Rows from block 4 of a small sound classifier, named by matrix and row number. Rows with one number belong to one channel. Each number is 128 + 24 x the weight over its row's rms, rounded and kept within 0 to 255. All counts start at 0. After the name is the row's rms in percent of the matrix's.
After each channel's rows are labels from the 100 clips, of 14976, where the channel reaches its highest value: "top examples" is what is common among them; "loudest" is the band of the loudest frequency at the time of the peak. Only what is clearly more common there than usual is listed. The data: acted Russian speech (Dusha).
# convs0: first width-9 conv, stride 2 (model.blocks.4.convs.0.weight, 160x128x9, each kernel summed), inputs 0-63
# convs1: second width-9 conv (model.blocks.4.convs.1.weight, 160x160x9, transposed, each kernel summed), outputs 0-53

convs0.54 082 [128 161 132 129 104 121 128 106 107 121  71 111  97 101 110 122  76 108  98 141 132 153  71 130 110 131 122 121  91 112  83 153 120 141  71 155 138 108 143 138 152 120 161 116 130 129 156 153 132  94 121 126  92 144 138  87 103 135 127 154  99 142 106  66]
convs1.54 089 [157 174 152 147 164 141 143 144 133 124 154 140 141 128  88 169 108 135 143 101 106 132 159 103 149  97 120  92 105 143 135 163 173 137 143 154 128 142  71 125 104 152 175 113 132 103 137 107 146 131 143 116 146 146]
top examples: emotion: angry
loudest: 250 to 500 Hz

convs0.39 091 [107 148 129 118 151 115  78 114 119 143 126 148 131  92 106 104 113 141 107  89  97 113 126 178 177 124 124 144 133 140 107  78 139 129 142  88  93  93  83 145  89 118 177 148 121 162 102 135 128 142 151 149 156 162 135 139  89 125 116 127 139  59 118 136]
convs1.39 123 [148 106 109 110 117 116 128 167 164 113 131 107 119 112 104 113 154 119  97 133 129 122  93 148  75 124 134 109 148  97 146 109  63 116 118 130  88 128  99 147 117 153  80 136 170 142 107 140 118 139 135 121 166 124]
top examples: emotion: positive
loudest: 500 to 1000 Hz

convs0.140 113 [153 142 149  73 127 157 110 135 143 121 163 155 113 148  98 135 128 120 122 168 105 145 118 129 131  83 143 130 112 128 105 171 155 154 124 123 136 117 162 153 111 119  80 165 114  76 117 103 132 110 111 114 145 126 133 146  78 111 128 140 147 142 120 107]
convs1.140 111 [112 111 142 155 148 153 119 116 153 148 107 155 129 154 155 105 128 212 124 126 106  89 106 132 174  93 119 115 148 118 137 152 106 122  81 170 117  96 130 135 151 103 106 166 117 121 122  95 145 167 127 132 158 106]
top examples: emotion: positive
loudest: 500 to 1000 Hz

convs0.144 103 [117  64 103 120 128 131 139 120 121 131 136 114 103 129 105  87  91 106 134 133 163 114  99 149 130 132 105  53  96  94 131 141 105 134 126 127 134 109 125 112 120 107 134 124 110 141 136  96 153 169 101  86 129 125 144 104 134 139 112 112 120 100 149 125]
convs1.144 077 [103 120 145 112 166 144 139 116 125 107 114 141 133  94 136 123 122 112  81  97 201 109 137 121 110 156 194 138 116 108 121 124 125 165  92 140 100 109 139  62  93 125 100 118 133 122  86 106 117  85 182  97 144 127]
top examples: emotion: angry
loudest: 4000 to 8000 Hz

convs0.53 101 [135 107 176 104 146 138 155 105 157 164 119 126 127 135  92 167  85 124 187  97 125 156 126 115 138 118 112 128 106 125  89 122  97 116 104 106 122 108 157  96 138  61 127 130 121 127  97 128 156 168 118  95 107 131 123 100 123 104  81 126  93 133 136 128]
convs1.53 092 [166  83 115 107 109  88 103 139 150 117  80 135 132 139 137 110 139  59 129 110 120 134 129 146 109 171  98 114 114 146 123 130  85  90 108 105 132 133 120 130 108 144  92 166 109 106 132 140 136 132 142 153 114 107]
top examples: emotion: positive
loudest: 500 to 1000 Hz

convs0.83 082 [118 162 134 118 141 106 133 105 115 136 112 117  84 134 131 125 100 131 100 138 138 116 131 102 140 110 110 166 116 152  99 137 115 154 100 151 130 151 144  94 147 127 152 133 113 139 136 168 142 110  67 122 138 111 143 135  92 116 153 126 130 120 110 173]
convs1.83 099 [126 118 132 151 112 110 121 102 138 102 133 144 111 125 107 147 101 148 148 123 141 129 151  98 175  93 125  43 133 124 123 110 191 138 143 135 167 111  78 129 129 136 159  96 135  98 157  99 132 135 140 110 134 181]
top examples: emotion: positive
loudest: 250 to 500 Hz

convs0.156 096 [182 137 175  86 124 158 140 123 165 112 139 116 105 125  89 134 100 174 154 121 112 142  90  89 136 118 126 130 154 154 100 181 170 147 121 144 119  83 149 152  89 108  98 149 101 120 125 103 165 117 106 109 141 135 141 122  79 135  89 152 162 123 134  97]
convs1.156 097 [140 141 111 153 180 174 118 109 133 169 153 145 130 161 144  91 166 186 106 114  98 106 114 103 172 129 114  93 126 121 109 143 130 139 140 153 112 113 127 107 126  88  98 135 115 125 128 132 114 158 134 175 163 113]
top examples: emotion: angry
loudest: 4000 to 8000 Hz

convs0.102 087 [ 80 136 151 150  98  83  83 131  87 122 141  94 147 128 130 130 149 117 147 130 105 129 176 204 180 158 147  98 121  82 129 130 130 146 137 108 141 139  97 144 114 105 139 157 135 176 121 148 151 100 145  93 142 142 135 112 131 128  88 118 135 102 161 134]
convs1.102 104 [101 129 160  94 123 109 113 152 128 116  61 141 134 135 133  89 108 102 116 100 109  99 124 106 123 120 104 124 122  92 119 121 115 118  73 128  96 125 144 115 129  89  87 126 130 107 132 112 175 134 149  66 144 106]
top examples: emotion: angry
loudest: 4000 to 8000 Hz

convs0.25 093 [118 179 112  74 137 137  83 129 129 125  95  94 118 129 115 122 105 138 155 127 102 123 137 126 146 191 104 113 116 102 129 157 146 135  91 120 109 132  73 132 106 110 148 138 117 171  98 139 163 162 107 114 112 132 169 144  96 124 130 142 109 175 184 170]
convs1.25 111 [139 116 155 143 159 143 182  98 137 180 112 156 123 143 111 161 134 122 122 115 105 142 117 115 141 172 116 125 138 140 127  96 126 113 159 145 127 138 103 169 156 167 139  74  92 107 157  90 137 113  95 155  70 159]
top examples: emotion: positive
loudest: 4000 to 8000 Hz

convs0.113 088 [138 159  96 151 143 114 140 108 108  96  84  93 159 103  87 134 100 149 176 147 166 129 120  85 160  51 138 139 119 151 102  86 100 156 116 137 139 118 107 115 132 144 114  87 123 103 132 127 132  95 170 136 123 150 144 127 128 111 112 134 116 126  84 125]
convs1.113 099 [102  80 111 131 160 165  94 113  81 170 127 157 137 118 134 145 137 113 145 172 148 160  95  80 119 115 122  97 145 138 168  91 164 155 144  96 143 123 110 136 120 147 141 114 137 107 160 128 127  93  60 163  78 127]
top examples: emotion: positive
loudest: 500 to 1000 Hz

convs0.112 088 [127 140 110 130 127 112 115  91 144 105 115 147 119 192 170  87 131 128 126 123  94 151 160 121 140  94 134 165 134 162  86  94 127 149  88 155 154 125 122 105 139  99 111 151 127 128 119 164 171 153 104 166 147 140  93 165 109 103 164 196 109 160  84 151]
convs1.112 094 [138 137 120 131 134 162 126 152 135  95 140 143  94 126  84 133 123 147 146  85 117 117 137 137  98 104 140 101 133 117 114 109 144 115 167 132 121 114  64  99  89 142 116 133 156 125 127  96 134 127 143 168  89 174]
top examples: emotion: positive
loudest: 250 to 500 Hz; 500 to 1000 Hz

convs0.0 100 [129 123 121 115 133 103 127  83 121 148 137 105 137 117 120 156 122 156 146  75 114 101 122 111 133 105  80 111 116 159 120 149 101 173  95 151 142 134 164 151 111  88 126 125 109 117 108 129 153 128 153 138 123  87  74 135 130 154 111 107  96 126 134 138]
convs1.0 101 [182 127 112 128 105 119 144 157 129 140 148 109 104 145 138 119 140 109 138 109 118 117 112 130 112 145 107 134  99 168 148 182 113 104  79 118 147 141 149 145 126 143 121 122 124  89  93 152 128 129 149  91 107  78]
top examples: emotion: angry
loudest: 250 to 500 Hz

convs0.21 108 [133  98 105 110 144 130 138 136 117 164 105 105 121 127 150 124  97 135 105 117 151  79 142 138 122 103 110  98 113 119 140 113 133 100 159 139 113 157 150 102  87 151 149 119 120 118 110 110 126  93  96 120 148 115 173  93 112 125 126 110 147 168 110 137]
convs1.21 103 [156 131 158 136 125 120 134 104 156 136  64 117 117 136 166 121 124  88 141 116 127 112 139 160 118 121 106 158 130 114  89 124 126 125 122 105 135 134  91 128  97 118 144 129 108 104 107 123 148  76 125  92 112  97]
top examples: emotion: positive
loudest: 500 to 1000 Hz

convs0.10 095 [158 152 130 156 133 137 117  99 128 121  98  88 122  98 131 106 118 156 164 121 127 113 110  89 118  72 133 140 132 142 110 116 119 131 103 137 159 107 141 139 143 117 123 138 115  92 115 119 103 114 143 154 143 129  99 125 171 135 116 120 124 133 103 129]
convs1.10 087 [123 163 159 111 120 116 137 133 138 124 125 124 128 148 133 144 120 111 121 152 140 173  97 125 150 126  93 156 119 104 127  78 162  89 141  89 160 141 148 101 115 157 120 134 109 128 142 135 130 134 109  93  98 146]
top examples: emotion: positive
loudest: 500 to 1000 Hz

convs0.1 086 [ 74 154 137 106 106 148 141 112 122 123 104  90  81 135 116 141 111  98 153 120 127 102 148  92 146 125  85 143  98 160 117 158  99 162 108 149 146 107 121  94 135 135 147 128 103 112 120 109 154 100 102 140 116 112 173  88 125 125 126 130 106 125 139  85]
convs1.1 102 [124 117 144 105 124 122 118  75 110 163 149 134 158 160 109 185  82 107 151 164 135 143 153 115 160 150 107  98 125 156 163 118 177 128 153 149 154 151 104 127 128 118 182 106 131 113 154 123 141 113 103 108 134 161]
top examples: emotion: positive
loudest: 500 to 1000 Hz

convs0.135 095 [136 194 141 129 137  88  99 116 119 119  84  94 123 121 162  99 130 150 165 121 111  93 129  75 155  79 101 162  90 148  90 120  87 139 100  89 131 155 128 115 136 119 125 146 125 113  93 141 137 121 158 161 124 121 133 154 125  96 142 111 121 139 119 119]
convs1.135 112 [118 118  87 145 137 164 129 127 150 158 137 158 135 119 152 152 137  88 108 168 116 100 115 110 123 117 128 186 134 135 146  68 159 154 153 124 154 108 121 148 118 132 106 139 125 129 159 140 156  93  97 181  97 131]
top examples: emotion: positive
loudest: 250 to 500 Hz; 500 to 1000 Hz

convs0.116 121 [129 138 112  87 124  90 165  73 140 110 137 104 102  71 146 150 100 133 145 114 122 126  78  96 139 135  91  88 116 119 131 129 137 142 118 142 134 101 141 144  64 128 102 115 105 138  95  97 170 120 122 121 144 106 111 128 144 124 133 133 136 120 161 110]
convs1.116 097 [171 157 140 140 147  84  96 119 167 147 144 125 140 147 177 117 155  82 143 119 135 119 136 103 120 109 112 127 107 166 132 129 141 103 145 130 133 135 150 138  62 100 116  99 172 108 124 127 116 116 163 101  94 156]
top examples: emotion: angry
loudest: 250 to 500 Hz

convs0.62 130 [115 126 131 111 143 135 152 117 123  73 155 133 129 110  86  94 127  96 153  95 159 176  86 116 135 100 120 139 125 139 133 110 128 170 154 114 100 111 173 135 128  48  95 110 139 105 149  98 120  91 133 111 140 148 133 146 139 122  94 111 147 118  66 128]
convs1.62 095 [107  90 109 137 109 139  74 122 134 128  70 121 119 114  95 119 117 107 152 111 141 173 130 156 153 172 138  99 149 125 148 124  97 107 115  81 115 112 122 115  85 196 142 178 109  78 103 123  78 122 123 103  87  94]
top examples: emotion: positive
loudest: 4000 to 8000 Hz

convs0.158 097 [110 148 152  94 151  96 124 120 144 143 137 153 124 117 151  93 133 135 128  93  84 110 164 154 153  92 117 130 122 120 128 106 114 117 153 126 113  99  83 141  61 161 186 111 102 140 127 119 130 162 122 156 171 163 103 143 137 137 121 133 128  59  74 137]
convs1.158 107 [159  98 117 143 109 106 128 138 153 130 103 106 144 132 130 126 144 124  84 131 121 118  74 126  49 126 101 148 157  92 138  99  73 108 120 152 130 125 121 175 109 149  83 114 144 113 141 164 121 137 123 122 120  96]
top examples: emotion: positive
loudest: 500 to 1000 Hz

convs0.76 121 [116 108  81 111 162 110 143 126 143 117  84 116 126  88 132 108 101 128 142 120 170 174  86  97 121 148 109  64 160 140 145 123 135 122 151 129 140 113 136 170  79 143 142 120  79 135 118 113 200 118 128 140 124 142 119 134 129 138 119 114 145 112 148 154]
convs1.76 106 [146 122 126 161 149 127  80  93 154 110 118 164 172 148 134 145 162 135 110 133 113 143 114 162 132 139 142 127 135 118 149 133 133 133 147 132  99 122 154 142 107 132 123 133 125  86 117 157 166 124 144 103  81 153]
top examples: emotion: angry
loudest: 4000 to 8000 Hz

convs0.20 109 [133 139 158  94 127 121  69 103  98  58 117 119 147 148 155 129 113 133 138 106 100 113 159  91 164 132 125 146 121 191 124 126 144 128  88 146 115  98 108 126 125 134 103 120 121 122  98  93 135 161 144 149 107 165 126 153 118 143 133 136 111 143 150 107]
convs1.20 121 [100  76 104 144 145 175  95 138 102 151 124 169 107 136 117 155 127 130 134 107 106 105 114 122 134 125 132 129 135 147 100 110 137 127 167 125 135 102 118 161 141 127 159  96  81 142 185 123 151 116  85 164 116 151]
top examples: emotion: positive
loudest: 500 to 1000 Hz

convs0.60 101 [136 153 135 161 130  98 166 136 129 162  61 104 138 133  95  97 130 144 104 129 152 151 106  95 111 122 148 120 150 162 153 165 136 133 145  92 129  82 173 129 119 120 184 118 139 137 140 150 149 125 140 122 129  91  77 169 112 109 167 138 168 125 110 123]
convs1.60 113 [127 162 120 111 109 111 104 109 138  86 137 116 119 142  91  71 111 113 160 137 103  82 139 147 101 155  97 152 139 116 108 118 164 139 138 123 167 142 111 115 122 116 149  97 132 128 120 136 141 138 120  75  89 145]
top examples: emotion: positive
loudest: 250 to 500 Hz; 500 to 1000 Hz