config.yaml
n_mels: 80
hop_length: 160
kernel_size: 9
widths: [128, 160, 192]
mixing: "mixup"
loss: "cross_entropy"
residual_init: "none"
learning_rate: 0.0037
beta2: 0.95
max_grad_norm: 1.0
Rows from block 9 of a small sound classifier, named by matrix and row number. Rows with one number belong to one channel. Each number is 128 + 24 x the weight over its row's rms, rounded and kept within 0 to 255. All counts start at 0.
Before each channel's rows are labels from the 100 clips, of 14976, where the channel reaches its highest value: "strongest on" is what is common among them. Only what is clearly more common there than usual is listed. The data: acted Russian speech (Dusha).
# convs0: first width-9 conv (model.blocks.9.convs.0.weight, 192x192x9, each kernel summed), inputs 0-95
# convs1: second width-9 conv (model.blocks.9.convs.1.weight, 192x192x9, transposed, each kernel summed), outputs 0-95

strongest on: emotion: sad
convs0.176 [130 127 129 120 102 129 144 146 143 157 122 137 140 179 113 161 173 145 142 128 149 107 160 116 152  89 120 142 127  97 141 118 123 124 129  79 136 130 150 112 137 125 157 127 125 142 157 106 140 149 129 187 192 109 159 157 142 120 127 102 132 165 129 136 108 147 158 125 149 141  99 116 100 132 114 154 108 181 181  88 106 179 108  65 164 143 163 128 111  90 150 110 152 144 139 151]
convs1.176 [ 93  92 113 150 115 125 129  84 112 103 142 159  96 115 139 137 160 123  91 121  46 138 127 130 136 153 122 125 148  90 140 108  97  76 134 125 104 136 125 127 137 118 122 144 154 108 162 138 130 109  88 117 145 124 156 123 113 126 121 124 160 127 124  88  57 121  99  84 137 153 122 173 151 122 122 117 112  89 129  86 133 128 112 127 151 127 163 136 126 153 126 124  90 155 120 132]

strongest on: emotion: neutral
convs0.137 [132 195  95 158  94 125 120 122 155  99 129 121  85 112  90 132 102 104 169  96 114 154 116 151 130 125  90 128 116 115 149 120 112  95  91 117 133 116 121  88 129 110 142 124 114 109 145 158 154 152  68  93 115  97 124 129 138 109 113  96 123  99 114 119 140 135 136  90 128 110  96 165 113 135 103 148 159  92 122 121 101 124 132 114 109 111 133 123  95 143 144  90  90 110 140 138]
convs1.137 [109 119 151 144 121 126 108 141 166 109 146 101 129 138 130 135  64 131 129 128 119 104 128 146 126 143 126 115 150 104 149 123  91 150 162 134 149 128 129 130 125 132 160 161 139 126 119 128 120 155 137 100  91 130 102 127  63 131 120 129 166 143 134 178  47 127 153 137  83 122 127  80 106 106 141  88  90 143 152 123 127 136  87 115  93 139  93 131 135 129 167 129 146 146 124 105]

strongest on: emotion: positive
convs0.167 [ 79 153 147  86 123 130 139 143 111 138 139 139 104 130 140 146 149 179 162 144 168  90 153 115 134 109  98 101  94 131 131 142 129 162 142 124  97 137 118 120 121 155 125 133 118 148 139 127 126 137 148 149 113 108 115 128 112 131 154 109 113 110 136 108 164 133 166 157 171 174 134 119 107 128 124 117 111  86  94 117 112  91 105 106 141 165 121 168 127 160 147 111 160 130 109 119]
convs1.167 [104  86  95 125 113 133 149  83 116  92  90  93  77 114  99  97 115  99 118 121 133 127 109  91 118 134 110 123 104 121 108 117  95 103 110 101 106 125 111 121 107 100 105 109 111  89 114  78 132 118 105  87 102 109 133 115 113 121 112 117 111 108 117  98 107  94 117 104 129 102 117 154 130  89 117  98  98 135  64 116 113  70 124 119 161  74 138 120 110 121 101 109 151  97  94 103]

strongest on: emotion: positive
convs0.162 [119 146 111 134 126 126 157  73 136  95 114 207 126 110 120 106 178 151 138 115  81 112 136  98 174  96 142 166 119 144  93 153 110 126 123 110 108 129  91 126 127 125 176 124 113 108 186 128 105 135 114 148 153 134 114 146 120 129 125 125 187 111 127 123  89 158 138 118 132 142 120 192 113 151 151 150  98 115 155  69 143 138  99 135 193 128 125 118 119 132 135 139  95 122 130 104]
convs1.162 [107 104  97 102 119 130 117  97  94 111 128  77 111  95 117 148 136 152 131 122  67 100 138 105 131 173 122  92 119 114 130 113 113  90 162 124 159 127 128 125 101 112  95 119 129 122 180 143 120 153 103 160 154 115 154 126 103 127 129 133  91 141 124 143  74 145  88 123 143  83 127 183 126 127 118 111 106 120  52  83 118  70 112 101 121 123 125 125 115 172 101 108 115 171 163 117]

strongest on: emotion: sad
convs0.190 [116  59  87 185 112 126 144 128 118 113  98 136 125 143 125 108 134 135 129 132  89 142 154  95 121  65 147 162 178 142  80 106 145 122 117 102 147 129 114 112 135 141 143 138 111 102 129 152  90 103 132 158 145 110 155 145 116 132 155 112 115 105 121 142  88 152 123 150 109 167 128 108 160 105 146 144 100 122 141  85 148 134 106 119 144  97 132 152 129  70 101 118 131 142 150 113]
convs1.190 [129 127 130 110 137 133 173 109  79  69 119 112 164 131 140 134 155 116 110 130 121 143 121 115 115 129 128 145 109 124 159 144 152 132 125 142 118 128 139 129 135 126  84  86 125  75 132 115 152  93  81 103 141 128 135 129 107 130 110 123  94 125 129 147 124 131 113 105  86 103 127 105 129 108 116 141 180 140  79 161 126  97 165 121 147  80 109 121 126  74  84 128  81 105 156 126]

strongest on: emotion: positive
convs0.107 [174 127 124 142 143 127 137 107 112  89  95 127 176 116 148 121 141 121 115 148  99 128 146 113 144  95 123 110 130 148 175 107 147 126 134 103 142 135 109 140 131 153 119 125 152 109 141 112 170 158  94 113 131 132 136 123  97 133 162 131  89 117 129 148  97 125 135 148 110 142 142 124 156 116 110 110  98 201 130 105 138 186  99 125 152 111  88 150 133 145 121 140  75 166 166 165]
convs1.107 [ 85  71 124 133 119 131 126  97 133 107 112 109  76 129 107  99 121  78 116 116  94  94 115 103 124 112 110 114 124 102  48 123  98 134 105 123 124 129 107 124 104 111 126 113 119 117 102 102 106  90  90  86 116 112 117 117 125 123 111 122 119 118 119  77 104 119 123  93  82 124 118  93 110  81 115  94 101 116  96 136 113  45 108  96 101 108 116 107 118  82 117 109 110 122 113  84]

strongest on: emotion: sad
convs0.47 [121 127 102 162 109 123 168 119 150  97 117  83 151 112  99  80 100 142 170  92 139 116 112  93 103 100 135  66 143  90 108  88 138 125 118 106 122 120 139 112 129 130 119 129 119 129 112 185 141 122  89 176 123 101 130 132 128 119 125 106 108 137 124 105 157 144 132 100 118 143 108  94 130 123  91  99 122 125 166  61 128 139 109  59 125 134 137 133 116 118 119 101  89 137 155 150]
convs1.47 [ 69 131 132  74 122 128 116 154  89 141 145 152 108 134 201 141 150 120 129 132 158 177 118 138 137  80 129 129 135 115 135 152 176 145  55 124 115 126 128 134 117 127 126 100 132 152 112 161  87 119 137 128 184 129 168 138 139 128 114 124 157 113 130  97 127 130 144 124  99 166 128  89 131 154 139 135 149 126 145 182 144 117 149 133 160 136 129 130 127 116 152 128 122 126 122 123]

strongest on: emotion: sad
convs0.175 [ 85 112  95 124  98 127 129 142 108  86 110 130 115 132  94 127 128 127  74  95  98 117 113 132 135 130 116 113  99 112 109 128  92 118 120 129  73  98 124 102 130 122 113 133 141 119 128 133 148 133  73  97 128 109 137 131 117  97 126 106 105 120 113 136  69 126 140  82 130 129 100 137 106 107 118 103 105 125 115  96 112  97 136 115 122 131 133 127  92 139 108  92 123 157 135 112]
convs1.175 [128 116 134 144 134 145 145 107 124 106 112 127 120 117 125 121 120  93 175 114  86 149 137 117 131 130 120 164 204 134 177 144 117 104 109 134 139 151 127 142 134 109 142 143 115 110 133 145 153 101 120 136 140 138 104 122  59 132 127 144 129 102 119  97 150 119 126 122   0 101 141 137 137 181 129 139 126 137 114 111 141 118  78 137 123  77 122 117 123 111 101 138  74  86 109 110]

strongest on: emotion: positive
convs0.3 [111 147 133 115 125 130 184 164 121 167 159  93 120 142 137 138 107 187 172 130 144 123 129 118 121  67 119 145 146 138 121 139 126 169 147 115 112 140 104 127  93 144  86 126 134 157  96 106 117 135 160 155  68 128 123 113  97 133 113 120  96  87 129 145 193 123 134 142 153 141 127 125 155 138 150  78 160  92 110 152 121 100 153 124 127 160 109 146 139 121 120 128 174 134 137 115]
convs1.3 [ 98 134 105  86 116 133 145 108 106 126  91 101 122 110 116 118 111 122 139 124 118 136 115 102 121 108 115 113 108 113 119 104 105 116  95 113  55 126 116 125 105 107  92 105  84 136 125 116  79 126 113 104 107 115 135 125 109 120 118 124 111 109 117  67 123 111 129 126 142 135 124 149  86 104  99 105 147 111  75 134 126  92 131 110 155 117 123 125 129 144  85 115 136  98  76 112]

strongest on: emotion: sad
convs0.65 [112 177 116 144 107 129 138 111 139  63 110 132 149 114  92 130  88 135 159  97 130 162 119 125 115 105  99 105 135 117 107 104  88 143 116 111 114 120 119 108 117 134 154 125 142 107 108 151 143 132  79 106 159 106 123 110 134 114 133 108 118  98 121 101 158 135 105  92 103 134 107 130  62 110  94 109 186 102 109 137 106 101 172 127 118 117 124 124 107  79 128 102 113 129 162 168]
convs1.65 [142 142 131 169 126 127 125 151  94 152 153 118  70 138 125 123  85 147 124 129 114 185 136 139 124 145 124 115 207 125 174 108  90 130 168 124 138 124 125 132 122 128 138 121 143 138 122 159 194 151 146 105 129 125 105 125  80 125 116 130 133 130 132 128  76 125 123 127 123 177 126 132 124  98 131  97 176 146 130 103 132 167 111 118 108 129  84 130 127 179 148 124 147  94 129 159]

strongest on: emotion: positive
convs0.22 [139 170 115 141 173 130 134 131 143 131 135 143 139 156 129 153 109 112 156 127 152 106 158 118 154 119  68  48 106 168 164 120 124 115 124 106 117 144 123 147 128 178 129 134 109 144 138 112 141 162 108 112 114 114 164 133 127 130 149 128  95  82 128 132 121 128 104 184 101 166 180 134  90 101  92 124 140  99 109 105 122  83 138  64 132 144 130 156 145 140 154 136 143 148 134  86]
convs1.22 [103  71 104 152 110 145 120  59 145 134  93  95  96 132  98  96 100  93 123 113 124 123 110  96 114 130 110 127 125 135 125 106  98 113 105  99 111 144 114 114 113 121 140 124 115 119 126  85 145 121 103  79 128 112 153 106 115 120 106 116 138 107 117  72 124  93 101 118 141 104 114 119 132 105 122  91  97 140  93 118 103  84 147 110 105 109 124 116 115 131 142 111 158  95  95 107]

strongest on: emotion: angry
convs0.141 [109 136 105 145  96 128 132 126 140 106 122 113 134 121 105 120  77 130 116 106  92 110 122 114 120 128  94 104 106 104 119 113 101 127 133 101 123 115 151  97 117 124 116 124 118 102 137 130 131 122  69  99 115  94 130 131  91 106 136  97 111 100 118 124  62 128  92  88 121 126  97 110 123 118  96  96 111 152 106  71 103  83 115 104 100 102 162 137  99 117 106  88  94 148 136 127]
convs1.141 [242 133 143 189 128 133 209 153 139 119 139 119 142 120  75 116 144 156 147 132 148 182 127 118 123 163 131 145 147 126 134 137 172 130  84 114 126 127 122 129 124 131 152  92 122 181 133 121 186 170 146 121 115 130 109 128 116 133 127 124 155 136 134 120 115 128 151 123 114 152 127 123 123 103 132 141 178 154 116 176 140 144 136 125  71 152 144 126 137 121 172 129 127 116 126 155]

strongest on: emotion: angry
convs0.37 [110 196  84 101 121 132 148 131  87 104 114 131 136 116 112 166 113 113 150 133 116  88 115 125 138  90 112 166 116 149 131 122 147  95 113 115  87 118 116 121 142 117 156 117 107 107 143 131 122 154  82  80 120 122 155 106 128 117 141 116  41 131 124 112  95 156 129 111  98 122 120 155 127 169  89  75 147 209 119 129 126 132 146 109 134 103  44 116 125 111 145 113 102 135 141 139]
convs1.37 [122 143 116 168 123 127  86 137 145 109 146 124  72 137 124 136  67 107 128 127 134  84 140 128 128 136 129 133 147 109 162 126 116 122 116 133 128 132 134 131 135 130 186 129 127 141 111 135 122 120 137  90 125 129 139 129 113 129 115 127 160 139 127 146 151 130 110 121 119 102 131 131  71 121 132 158 113 125 172 124 123 167  82 130  40 124 119 131 128 127 152 128 120 136 101 120]

strongest on: emotion: sad
convs0.31 [122  89 116 137 110 130 107 109 153 146 135 181 114 117 121 161 181 146 154 119 110 109 133  91 145  94 138 122 122 101 101 134 124  69 132 133 127 128 129 108 126 126 143 137 102 152 188 145 135 148 123 174 174 127 150 161 121 119 121 118 183 134 125 127  89 155 128 109 129 147 112 154 122 125 137 163  86 125 173  63 109 144  76  93 160 148 199 134 115  63 148 122 152 147 142 117]
convs1.31 [116 102 122 152 132 120  99 113 149 119 174 128  87 127 127 156 150 156  74 117  69 123 121 122 131 166 130 126 123 101 168 127  85 116 152 122 101 128 116 125 144 126 131 147 154 120 158  98 152 141 133 137 128 130 126 121 119 129 132 129 155 115 128  86  65 122  98 106 179 127 125 191 158 103 149 111 113  88 123  90 140 155 104 125 176 141 161 135 118 186 126 128 133 104 141 173]

strongest on: emotion: sad
convs0.56 [111 119 129 110 114 126 139 146 106  89 126 137 150 121  78 112 103 164 151  83 145  96 122 120 126 105  71  70 122 118 137 131 108 124 135 117 149 144 114 114 121 120 107 131 126 156 127 126 130 174  88 111 156  78 113 128  99 123 120  81  86  82 121 130 133 130  77  84 156 124 124 114 106  99  79 118 142 111 105 120 106 106 129  66 130 169 134 115 115 109 162  91 142 114 132 105]
convs1.56 [ 86  97 122 121 118 134  99  99 131 145 117  74 120 114  93 113 106 104 105 125 115  92 108  86 118 133 111  94 119 108 106 114 127 145 123  96 124 120  87 118 104 102 131  89 103  98 106  96 159 147 111  96 144 105 143 114 127 117 113 125 113 112 123  88 133 106 102 120 142 119 112  89 116  90  94  99  96 128  81 105 118  78 103 111  83  99  97 114 113 134 129  91 168  83  99  79]